A small multi-label audio tagger, trained from scratch.
Model: activation swiglu, moe soft.
Data: trained on synthesized solo parts of chorales (CocoChorales), 59.6 epochs.
Rows from block 9 of a small multi-label audio tagger, named by matrix and row number. Rows with one number within an expert belong to one neuron, the router's apart. Each number is 500 + 25 x the weight over its row's rms, rounded and kept within 0 to 999. All counts start at 0. Numbers have three digits each.
After each expert's rows are labels from the 100 clips, of 14976, where the router gives the expert most weight on average: "responds to" is what is common among them. Only what is clearly more common there than usual is listed. The data: synthesized solo parts of chorales (CocoChorales).
# router: slot weights (model.blocks.9.mlp.router.weight, 8x192, trained with AdamW), inputs 0-191
# gate: expert gate (model.blocks.9.mlp.gate, 8x192x192), inputs 0-191
# up: expert up (model.blocks.9.mlp.up, 8x192x192), inputs 0-191
# down: expert down (model.blocks.9.mlp.down, 8x192x192, transposed), outputs 0-191

# expert 4
router.4:516449523516505519499516491521506473535503533534541486529516552474501462495468536510442524493507525468535526444535511472533524513463504502499474493497448513504520490499480486479524497463510502467507510504468534466492526540519463537503476475467486488454531527488535499507485484459537487510510500525495497527462492537481504495501519483485557495490493489524486504511455504517458516497545536525519509486546477476509489488517501500451495481508502518504568499489501494491485485474536465463496516506494513514440519478521541543508489535541534464509525478515503507506544508498530490522
gate.3:491513486506534511479477469516515489507503514482467424520503465461487501532469485502440473509525476570484522443528506527497483471496491501509470496518523498545514521522447501523486491504498484489490492474490500474502539500514517477509552505505522532474528549517486492475541467505506487518516514532507477505492542504524491502545504502478467503490523472524534546500473493434457502492484515517514494488515466512531515497516488520418497536487490472495499499492498475532469507521433526478519503518462473495480518504478451493524512532503507510504465467522477545454504489501509486497
up.3:518473510483468494506561519499459517467474489494539563501489526518518476490562523518534525505506515454519493528473478474480524514505520517500527544490478507466486499483534512466523503504488504488502494514525508489511508504500501503468470480496476462520432448474538513503463546498479508467522482472475529503519444520479543492469503513516510514488489491477466478494552511547528546530523518471512513518499514509493480513502514469569481474505494499511517495506481506480514483479539500489490512493551514532577516499510551496464475478511482506499532497493530477552493501482481529507
down.3:521497510511481503459527527508480474518477493485493466495529552500503478502488527474522495509477489533466509463537487463512487484513517495501469524498507512498514492509531532500453565552507459473486517490478505488508514495515512517488467485495497463501475522509524472464474475515516507501535533467526460483505527508528511489466514525479463495493523514497500433524464506445483504485527469546502502503490474516508474473502489525495512525495437506536493547486496520495509509493478489501470496469456469510436439548510510475522496507479474485513466477494444492423498474469491529531
gate.4:476463504479506451495523490490535529510479480509508504509531487526529485489450497507509467465514518524525458480493520511555527447536565494497501524467520497491526507513523525502506497505524511472470478497490512509484485539544460453487502504464464519522519504528482511502545539497471491526504490528496519526518525500515524458498543480508471510506557507532482525516503494512483471502495518502523450495501491562525476528499460522498484465501470472482537484501520532531473491489544540463478507503494498461494526490466492497445480518465505502495478522569524513496518488458487495550
up.4:460499525523498543465461524503485502522539542483502504497466478478520497552483501470495508521494511471504513502490517483486504485526542518502470530517517506494482453493513503480549497474491510564495497479527465494515483474524518497517487529538462508472492475476519494492517463529501492479507472473491500543485494473510512490490485525489487473482530469524474481520480470517537497474452542477497477458528533509461468516517544461507492487518496511504515506518504495491521505524506527495539486573527505468464468550467434559516521527504501519513452477532449511499519472470521532524
down.4:462513515484473561532539498476501516513499502496502477481499470509497497511465520496501456533527506563548500537460495488484503502498513509476480489484470526483516527463468513532496505463455494531496494463479506476471518513518475485463491538520472466487523494505479535464516508518525524519551487532466520533456509483502499518534502465516515447497490442495496495529509509462525483481508502482514514532500534466459506476579488479491494483506493483509516511500446489516476522477478499467528503476508500550509468500539492496524459483538483503493516515586501470504500475505483479509
responds to: note F#5; note G5; oboe

# expert 1
router.1:521468525535486480496497469550516467487499526553479467491540537500496477471470532467468520525521525469519540456514475486486521508489516517508484512501458504478495516488474480492504492460507533500533532481511503468496487525556463560486471502469481480470530484534507479549507467466517478535500442479450465486485508512519482535507513481511515516477515470519520539532485473527479503525501548479500504502521502486495518457520503522515471507485514502487532491488475514472472499464533484464472518512499489538496489519504535507458475552517531470479520566492484536509533524493506486509
gate.3:466523516486495512515496498550504526485443454492523462521505503533508493536480492450485521535525537505486493509501467497502449532515490518487504511494494497486486489508481457506501561510514521502494506510479449499523500503516468516485545508509481489458479528517512446478483499511528489482518508495503534439493501492521506455511462554486465484507496488503507454532473541482558468513523526496555516513523507511509525463485506511512494517517485514553501472492478492453548464512457511507464516520547487545426497500499516457505522503494503509543452484503504504522496472495497520511
up.3:545482487486495507464524486488497478495571534502526523511488530467503515450512508530507507488448463519540552498538528494494518506503500503503508491493486510501515522522501500458507446518496479502517484509537526510492530466474546489521481518515474499529506493460459514526511482479479529499487481449481503526511528496467509555503484428507528517484513485516527576515529424509483524477482460481472497484474512449486457495492479495470536503483479477457500538506524503494481540490515490493504479462494527534544498499527499497485479502511501526476526496510527507454534524498505492496
down.3:484512501496504525484507478444486481543520483508475468494476518507495503497488512502471485463481502481520518502496516522446486542479474557489496446549484522490525481517525444504484441572517493500514502494520540550498519516503512507510538427527510508510496527483499498555515468450516488527475545529460461486495495504514489484522468508471486481491530480477499506496506475492463506516491510485513448504524456499508502484447454540509521508544521508489502536524527495503496451519501523526530538511510518478493527494454505497534474502478522512466485481504481453492507487509484520500
gate.4:468496422494510469513495517511491481496499553457491504499532479479522531490523482489510539518487487494472498486481516543530480519459511512493496519515544508514500516533487503511491515452502513519493477508465518510518477503517524519517503491543523473501434516524479513495497470509496508421489471545549501472546534559497498524509515537526489565513465550503516488511482488508476523501482511481493508500526511528525507541503481521513516493501489517514489507490549542472506524500485476491498501480507486536504566549514498465502429498482492521474481457515500505448500463499476493499
up.4:515531537527515520453511489494481551512535482504512469499508536538480499476462507482493502465499525496523445546517483460480522478485509488479515484495485501515444495495467491460473486509506472494495522478540469512492475499501444457471528483486466491526528463495498497520497530484497481515532548472465507512459489463475511511517484482486499494508519458495522515454537530500506499497542466481481476495511492496467491448483515523538489500515511517482509491476499452571476494499538501551501457526490499509498471474482499537489565505480491485517484547529466482475528524530523502542
down.4:484474490542512535480526506525504479477520483518502519533520508479485535474531460484492471465496529497555467484519520471502463521507495469480576509494526490542530536465520485501518519523478503529497522487471539531471510488544517494543480518494475497507524473534494499483556488475512500487488502517507531488472485493480493498524492530521512469487473489497495538490462543512462525493498490486527492510493489484499534511492498523509460567459523501474478498496515473479498487528537523492491476521493503465458552474505512508469465453547488528492513525514504517511595472532516502512
responds to: note A#4; note G#4; saxophone; horn

# expert 0
router.0:524519523497505501511492455512534495510486483538512508486521473506565461514514543468445508441485513506507528494477472519469475522462517522495521494531502512509495531495489529506478494466481504505522495530485510508527488497531473540501528475476492487516532527501493482487511528527521535511465515491512513529459558494540477554464509510464484480498500474479487479483492474537478503490511490482480488502502475508528561473498517452512486473547527465500488505553461486543502496523525506531521499524533484532469563495518549497438471531481468499493524502473539484501480522482493496537
gate.3:515484507539490485488512496491547506475496519492470456502535527500507498425481524448518506443499510488474526492513503490516475500491568541522508529536501443521468508477493483506488443471493500505490501492506532521536517481456484501503476487512494519499439471465485537536493485478510497516519516520471579484471482520460519473529478504472488495513486492501491527474466438518499502532525498495515494519491547523460514522530511501531493525496507507523500531485515475534435512523536504511508519510509512540503467472504476523472511476495481500536495503517481540522482504444520490491
up.3:540473498527501513536496467495506558466499509513469506518516498519489506480499521487495477469463514484483543526521500486557538467474500471492512511492494459539481474472506498497473500469514508512479468510527529487494466496513503470493506502542493505471474515496511490495505490485522503459471514530516493528536504515511467489485527511467472539494479471502486486446536467528507507504523479492460493531486495480451497458498521509441487530508493523484503467500509450491437540509491518546478526494480487477509481530453431503490575455508514527518541504540529542504463516508503487475
down.3:500467475543481488504518494448506463477491510488537499507535497458491491495515518502534466502485516489559455482455504509497541529486481490514448509462468522513499500479499527508529525504474483455508487457507503492525479549469528476551503492439478484520506509469475520511468498472507502474478516452489507489479523473519498529511492513459492522519497481474491519497515521481495487498486465517484541477516506481497528497480447522494526498493502460453540525475559459530474492485480463542526493504538537471477452489507464513458455501534494502511486482525529487510501483470542528498
gate.4:551493508532491503545505484503507505464507529526560496488469464465531530494551501536491505513516437509507533458491507532456534490535421517488465493516479477519519502463487518481539477502488502505507513509510474482522504483515481527484543517499515535500491492542520435553501523494495482502469462516490473499533498474492484462510465517478485504512532521498522546507498497487503534518516490523485510505517531506527478530499498483471540514485479477518515528481490501455514519488501477492486503497512513526469504483504428497457425534491480515530512492517489508560491493522503517476
up.4:460487511513473479517464501507528489490505519541532476457470498507526496519506504490492487578515463529496565452508496522497508462532443504517541470514505504499510476491509485441493463508539512499493478526503530502488480494470508538502550582494513533520520505564500452511471528520480484490474472498470525473525518489528465526508498490482497553488507498496530508491504488490471511509495524528465475500515494514521514487516510489497493501523513504504505508517516451474494500476448520505501519527512479524478531547493462471481437513514487504519531482481511549500519467532466489512
down.4:536503472495528491480461532459481533502502519511462467493503472525528494474525590511481473523456527513499517476507533519457527526506503530481520529513464518489472494517483485504470483497497511509516534471487465521489445453494477488467541510494487508504514509515514522552464481500495534478505498475496517481526515517524538464517494489493477486447505500518508545525506498510525470533497489473537506484501516530500512508489503513533469480495492488505555468515545511464491488496504504483497547494537472469527490529492521475484501503478491525509499583535458498512450473482550509465
responds to: double bass; note A3; note B3

# expert 5
router.5:529493519493542485477481510484503525509492468488511506519481487512522479488516490481450478466527511507514505488475490521459462543486488487488474514511524499522535489518553539503474471518481480529534464524473488519553483523537491508523515473484505506517524522494501475498554479499518490551479498498477495492461523509542451543512540540467478494497496476514477458535504449521496492483520484461452537499481503508519561514517531482482490527487513505514508490539485501538485487534482514491496515483540491502451542513482580479517476530517490489502520515488498508467497536451477523555
gate.3:550507498466533488543483572525509511503513498493471518543482492568518490507465504495490487523514502502515515449489501446467472505549468509480531541483495538501512452495520520519465525524485465510467528508480481522496487498474490532518510455505494532480483499533491477527502496557512481512515484497500516464483518489522510479485469466507498534500489500496464505534459474484465520498473539499483504524477541543535490473497490544492533497505528505545488487465533489477518502499479520544501497545489501509493459508508515509458550459536502474530494450498466494529532517499479521481
up.3:513542494482523517507507491519495505483491478484509528504473521521538486455491492480509514520516445494508458505521472475498497500532452518486539516426512525527509486493469517483516510500444513524516476506507540515546514498518528529513509443496481483461535479536495487501515519484520476503502461526524509467442514502501464494503489472478483520507494467512516508488452542471442539496505508495478512439501510515526481481557495532462551500482486494504497474513494488551504468482514501544510504508492515469477495512501532480449534501484497493509483437530547529510551524493520491497
down.3:506495526450485480491456525471487503527518554468548534499490482536531513473504473504493488521526513465510468486511497472507507503460517485497470502479484492531493516533542491487554510506511542501511479505479537509489533514505524525479489542517473504535480511521481564548499496492488465492509517494514468513482509466490476513507518441520489490519501518435515512494537508524470535472469526517472492466512496508508513512527459516444527484514504518506517489473506491478492506465497464520457505447487517527497507463469496512497517473512504578510510499490523557515529555491531456513
gate.4:560475497479493499447481567519483520505468511552510480505511514472480540533504509525479492511499490462489481497491491514539549488485467493525452551501500481491511506484586510460502478515478541471485499485508490493502500493479512504502478483507468475527547480511510479460502521489523475552493515530490463549496496485492450501492503501472486550494523489490524527520520484561464491506531550484555508485481476516492492534503510509466468497510507484520484525512465454523532504473457486531512488538507512539499515517488490509547492473502481482503470477521489485494494484546512472510
up.4:433518504510507509557513416495484473494529499450487518502470477523505450472507486485518508491494513537512518509497513497463457508517527519481536451517513525518509505516420509540501528476515453521507498513492513506489505506512482494520522516489530512477447506483508526523513481514467526453505482471513541443508508508497559493495476477523528469502478497520487480473487508454553504501491447523453500523521517478508510461509479508534517506494497514478497473480538552495487506515548518474479506468492497467520489498502532508449521544512509512495532498485517522510505509473487528496
down.4:460495476468480475509504482475477496505519485504477533509539475473470484455515476492476459513520491528512503508497515462457495490524513454543521479467502482518514483508520504480481527529514486517563478500562492511508494529498520512484499506509516487509511439516480503474503546469526449516536478473491512513465548487535496489560498489479485494438532488495476539499528464523474510522522523598488506535493489515514531498484525534533478553489497509526516535519491517493508512516517535512496478492471504490470548479509499486482466509509516526482470512492480531483463492494467466501
responds to: note G3; cello; note F3; double bass

# expert 7
router.7:475472514471486512487514466497555471484507529539506528532499501502502515506441535491474529497503524493505523473460513466500482529459533551522514489534493506478519499435468528482473550489500524521546527519497545535475520509503493511463497484483485498517536525463486463514521480519543477520471484528511517494511475493506460513468471451523484468466477482512489491522478452523476517472507537492491517532544503508514493445497509482518484505488523559509536473503497527459466552496539490472522487492508518505490505535490542484502468519516530500460518532470504521512523489506505463491
gate.3:503518507469474519546502551533499521509568500516525475514493476513479506488521520466498513492533502504483478513487474495493496474550485479482483499520517523516523500482481489528447510487521510497515538539510540495497434512499519485493500462512517497497539505490483494518510520463479499541482466473515505559508515494517528480502546465462465462505514482502484510526526462525503504539523549442492500448492517489535517531505526529434461494539493490481499492490456559488489492502526514529477510505516515537476492506439473510479512539516520471458516518463526488483500524518504503475
up.3:540518522468474486542505551525521542486568515544527466523505490519502504490523507455500517490522513485486472510495477513466480476528484486476456500518527513521510492510471473511449514484524509484520543525506519491505457487488521509476492456505518487491530510500463508509505501467488491541489445462527509543523527498521528470501566456465458485496524480499480498515519488533516505539533535450486491445498514494525524557506525512442461506521504519494499504501468530500477510512532538533475510509481501524472470514437470484482529520516509493476498526484503516473511505522505500489
down.3:502458509472480502502477509514520500497505488517488538533518491499537479464514558522480510537504489500526507505487507499453495513513520532501467538443513486539506455492502459506533506469493470544506531543482523467515503551449449513544476499493509492539492501512498514495489486520515519523476498497517529501531464519484462485496492525525517509522497479542472504477462509443503485550481494459531522499559510571499474504476504495483505554502511518508499489516485471469497471488491510518474496518479561467459483520471504499502488455535571502509488528507480508522505481521522503493
gate.4:520458568534477520537509535515520501485480459500501493501473451503489482503534523505447492448500500518489478515464495511475508526530467512466515509472495500492474489529506519481491506500498492507494517486513510531489504500483556487487477466490511479507499479492501541495507529474511459489455487512503492481457507491536464491514480491493452467541482501511542462535514484550546469459531521534491483477508511517482513456487473498512415486538499515526515549565475510498545553497535502520507492486489507514532488496473503506457496498522462525517496505513499460461490481506537484505
up.4:414493451491494518477497495492470529532542514491497515511509566487504490464495484497510504556500473492479485524522498492513530471484518483508523497514500505455489512493475478477525498505508488528515533535515477474495478527501488488544482503514470510512479505503557481506493534540518536555529514475502486532547511499477536477502500492493525537511500509513465503483493525516474521527468450459523518544523523522500477528513518519486546511482505524474477483429546543487507468502481473451501500482510470508486488500513446506510510456478514536464513526484517525541470502505470524470
down.4:519546519550465499471501477491529504513498459472505479456497531495545465478506510478522531571514481519459529491522517487559531494530457496488458541510500509489525474540508537493486464528525510482479490491520492531522524534479493500482542545471525471438476489493502473546496511502460500497501512463503514499533493508491537518505495535498489497526508493530474484500544487528502517509500517491514514478448476483557490467496501489506495514527471506515530502488515534477486526501504529495503506505472450518493484515498510461567520547513478487471492539515531478522444510516500479483
responds to: note C#4; viola

# expert 2
router.2:498462505522464504487522479502574485503481513538493501437491513506484489490432523442494557518539537481509506453509538507526512530485536515494473491522472535497556491487435519488503525469519507531524513508489501528486490504495498534494470501467494485485526469459512450533512436487524467532496484497441495489511500515496506540522500478494495503480485460495505536521493530531486494490484529506495506503567497491488512459500524508472509495487527488522516482515519526477485540505526493485513524508500478453495487521520545533462472520519510497506520536500517450486524483518499493485
gate.3:487533483465541504487503481498507523489494509556491510527457467487531511494475516510486549532495519494493520466491524499464524522496514479520533482518479516465513517481509527507473526482526529509462510494503510488529515503520445525502460487502518494505493509498502483489513492515513483463552479465434484528458487502458468530526478484511504475534462492492524503588499504482523534483487494510505470521445559506509465536506457471492477509504496490475505460491484528507484484519474552489517493546519515518527518524490474520444510541552535495502549492529512507536515525518505482497
up.3:534461496520483497516522499482492478520505478459529497490511523528476492511514492494534461460523484494518478521524498518535469475507492503476496515459517481551482482506494466504522437520483462508546504502500479515495493504490549501512544505482475515503509485504498501523483508474488526542467487523544504472567533501540527475492526511465497510469531539499482489435507492518478472527529508486468531473552451503497546450505551531529542491497507516529468520495532473503519514482555458505486492479499481489478491479496528476550505473451474506506456517479511507458503486475501521503
down.3:451506502478457498495486529509510495498531478472466518475530470513534489467538484527494469483478470526508539493517502514471517513500517478517455492471502528487526544500513560549511459518528513498527500490466477476499461494516502538518524494505479523553482524512504501489511490498495496501498546486492528519495477513478474512440504494502473447525500530468512539486493445486484455488478520497505515519495501500460483478524507522487499494528485526512486524535497485553529513488471482461467478491465466479469474474493514524501481492485477468550525469462562493420500512465483496479
gate.4:461506542462503528485507494493547511498522484510480481478535515512505461528485482489461474503492502515503500484502525530507475511528507514541489482490499506485480541531526503497495543503454505514521497498480509528499524505509569478449546515456491510499481486478492504528527493471521492492479511507474555499501527520470462525523474508503501506491547515530477513522524444486536480531498517524452487465499492459545458485491496459455505511486536500520522465505550508521499550480484551455520504525507482480470525549488485534527504517543477475498519520424467513483503515515482507500
up.4:482510513490492477548504529461514512466509477484493504504537481520500472498477528519514468487495482496501508485462488510493502494509546457570476487544501503499546508528519508469503502489525509536477524486496522491481489482497527493491477487521486482536448508482507483474515499502476517484506508485499502583475568486465461548483500483547491456523508535508499479460502448508522455494474539509501493506485486470500476472530512481501514509546482481518519487521522465510446553520473498489476470484518484503511509490520588512516528465456489492479506525502521492513495530558504499508
down.4:513460471517490505516544513507507497498494508540522493530494529525534525497540502540525465514533547477463509472534492529531481464474482514513537493494534480457491520512485486471478461513473463477478542549494472499503514515543500530527498493483474451531520507515486515499457486522487531522556527510477524500522496492487500523529482495525500505493560517500500500476497477521496514508511490500553479512530530512516541522532485453503501524531483498491468477508435480520524450501519490528503496512522528532511521524463516470498483474565537533525451521474487476510504505470494478464
responds to: note G4; violin; note A4

# expert 6
router.6:535495521495507485510489508524485520524467490523530501489514485497521472511494501501482461458469506507500538492485486466491510516483474493470496542525498512552495520532534535526491498459490525504548473531498494530535486503518484547524486495486471474483526482492504502500535502498488510509503519471523467502479499472540479570476538549460505504490512477495481495517461465517480507496457489483475539507466511446515525483474524495471499525533523504527507485534457511530508476541476516507466487460555472505464540511469553492472487523488471516501543522446555461497488533463493522525
gate.3:557483497553525488545498492466496442488472515511477484508453475445499502503496514497501530444493542513508514511516512534512470542462505536503475525501495498542498475488511468537519505464489545500479527469481500489533532521525487524451498496489497493504581527518501491531479550477500487464463503530511496509456469514463507483512495504497514480495456494484508518481490522497491494476501484479511516478516438472518505524508503479486516501462496490498540496486508475538458478497553518514497514512510500498479464497525568472511478506511506469517505501535471555491502484463520507547
up.3:543474479557499487587500517473492491501447523496467505544466473476505501464512512482499511457509516499500525507483511511487450530481516530510479527544514512533494475485486495528507486466494521493497525465499454483515523552528473536496499472496509495480593526495492488519477559516476522508517491543539468511488468479484507509494525475487510482487476500481487495469493516492474486464481448503517523459505455508505530534521510484500512489479491504505548493507502511518518467491566529493510502492498505534510455496512540485548502483495513468497487497528455516520489483461491504516
down.3:528493491538484513512502458450489544518532541515513516517560480508481483490510505520492490506522539484506463515517475496457477513499453476504509521507494525480456507549470526497545480481472474513518510525514513513474492506528499496495500522419507492521511459471481512518535529502519484508498493510529542519544544479535449488499514509511500481481469515476502529491483537487498527497478492505489513477498459478501471460481513407512522467470537530523516501481496483459516461535472528490503519506552531480487519471532515494521523512486512486492540434484492491484494503500517507528
gate.4:469491445482502497487501507482530474499490508481503502557467526551477483494480532513498481502516512474523505522498542494471487514450515493450491486495533484505547496528482457487511522489514469491529554500464527489510513478522492502521441430523481502485481546490521517490503466553546463518480513455544502457479483490516496456482522563536505448537496517490542496533521488500508531486541465482484506464523456517508529497509500466517503527474516515502453517532498489498477471518491478519468508526505500490515527472506509513550482492525499503478514492503493535466531498506487514510
up.4:493475531526473505523500475505523513498509503473503450482476499497522486508490493535517501468479531498503512559490503537476480532421478508544491490490457489470530487485511501460497535512523485530493459485452465486504481515498477518510520532492473485521530459506538518502479502471485502483506522531440494542490519497506462528505514500529493481486542497522502494497416513486442517447488521518479516522487498518538469456496499495484470506512488496481516461513494467531459522481496517502478499481492547502522475464533506504520503525479505517511532573511544494485506516458527529476
down.4:496477509496470549494485493468486519536512507547527464487523498475451530490493458525537537506445510507495490498513527475513499525536511488532494500514504528545547508464533476494504476479510495513485497487488501475530493530502488506472494459457536486522479487537457506478514525490474516497504488481522502488508527499505516528492484520528472471524488497491500521506449480519507487501505479497518520508494447514485522466518487533476511524486535518478500526464508491467502512487508461525535474528509523527499569491557504482533535514476477468507485481525532466548547528505605512508
responds to: note B3; note A3; tuba; note E3

# expert 3
router.3:499522485535478498490532471483527481520485510552515515502502482500447468527444488460522497442516500471540531499490497511524475506466527508499458494540488507505538512496551516479481537504486541505531492526482514499466462508487493522467533536492503485531527541492509469469513504446513509534467485521465483539501520480520459510497502520520519503515501488489465543510478516514490516497527507484485514471526509488511479547451486483487507466480491490538511482501489511509476521537498500455493538459523509445449515489470537482479467563529505511489541547506534491526533511490514476497
gate.3:514523510472493503505500446478501485497459517502478536489439471521500528483494499504509476491522496488482476491534486473482570536589514504514512471497508489527506486491484515495502488464510519502534530494497502493503502482492537504501489532458455492521508517484495504509489521467517517534520493524496532517502485480490504468524504514461520521490463499504483509506513471537472535510452469486514498534418503540504498538519515513523558500485505499502496517504502564501433536497501551499518469409504479521490513513495484488519452510499480503527473538496493529510483477502494505454
up.3:532539512461496501519492457482486492495466504508485531486448477517496511483498497521490491524524481482469479496533479456477577526563520493520513481511505490517495483484472509508511497457520523507532528493494512482497500515508519501510487534441457489513526506500485510503473531468520515520499501508519522505498494487497496482534504510458509509484478488500473528506513494520464534508471482497501496541398497553520491542528514530523551496482511497491498521508495551516434538499525545501511494421503475524492512499499474501512421516493495509507475531481501525508474466504501497479
down.3:520511507512474532507522498450479509469477482509548511476461483499479467492509521483540545514467491539516505470526454450493506509525496487505503499490540479488512497494480501490496475459527472501476467505514503538475486513490498536494526491451468500488539486497501513498507511520511440469488478487483528507517559488495487496481503537492502539485454504492493474504487463504483575518539476467515498458444465497499528512515476480534514554522542526509500485508479504451484500486482550496493495430528529497466533467506480483480507531502497506523524487532522541523543498520479469526
gate.4:464509509517496515509506490506529514471485509526477483485530506532543510473498511467541502455486478513520468521511480500480496486453505521479483488519527509512498502450501488512500496480516541528495505468493480532493505514516531514498499458535462491519490543519490477507534474520494511534489497533488591476487502506508521522433500498466500504475507507518505503507506470527498488552478502509476476531562533484514509486502551461443500489490494487513495480527499477468409557516456503482507493538483499514501514529487489512520515446490498501466516570488537538490488509474510502476
up.4:435499486508513512516507483482523523443489505523514480505515513536533509465501504483536488445497504519515488517499482494464491474466506505474505504515527507536494492459507499528503496462518526521491511470492489531505518544522527519483516480535478498541465544492491490496535484531484525524473490503498572483482510501506504514459481488489492480479485501500512521504511445534510496530463479513458484514538553497511505467489536426447515506500484475503526468502485510462427543510456536467515488539486503516489501519492511522508498498507490493470535585479545529494498512489499509491
down.4:467494476495465488511498458557545500456517554481512490500535520512516497490551471503448502510544463529484484508521506513514515526485474505499449545489513482488502485515574528425477514469508518488505457516507516492498495518520486505541495483489483456503510517536502485513516530468521502531463527518471552511479529486551500470508479488495491513514523494504514516538524456525506511531490508495532562482501481500505519545462467509502479540510477502479479481498517503481521526510474505501479513498562496477510503494472520504521494469522544502524502482485465483492518510500559468519
responds to: note G3; note D3; bassoon; note A3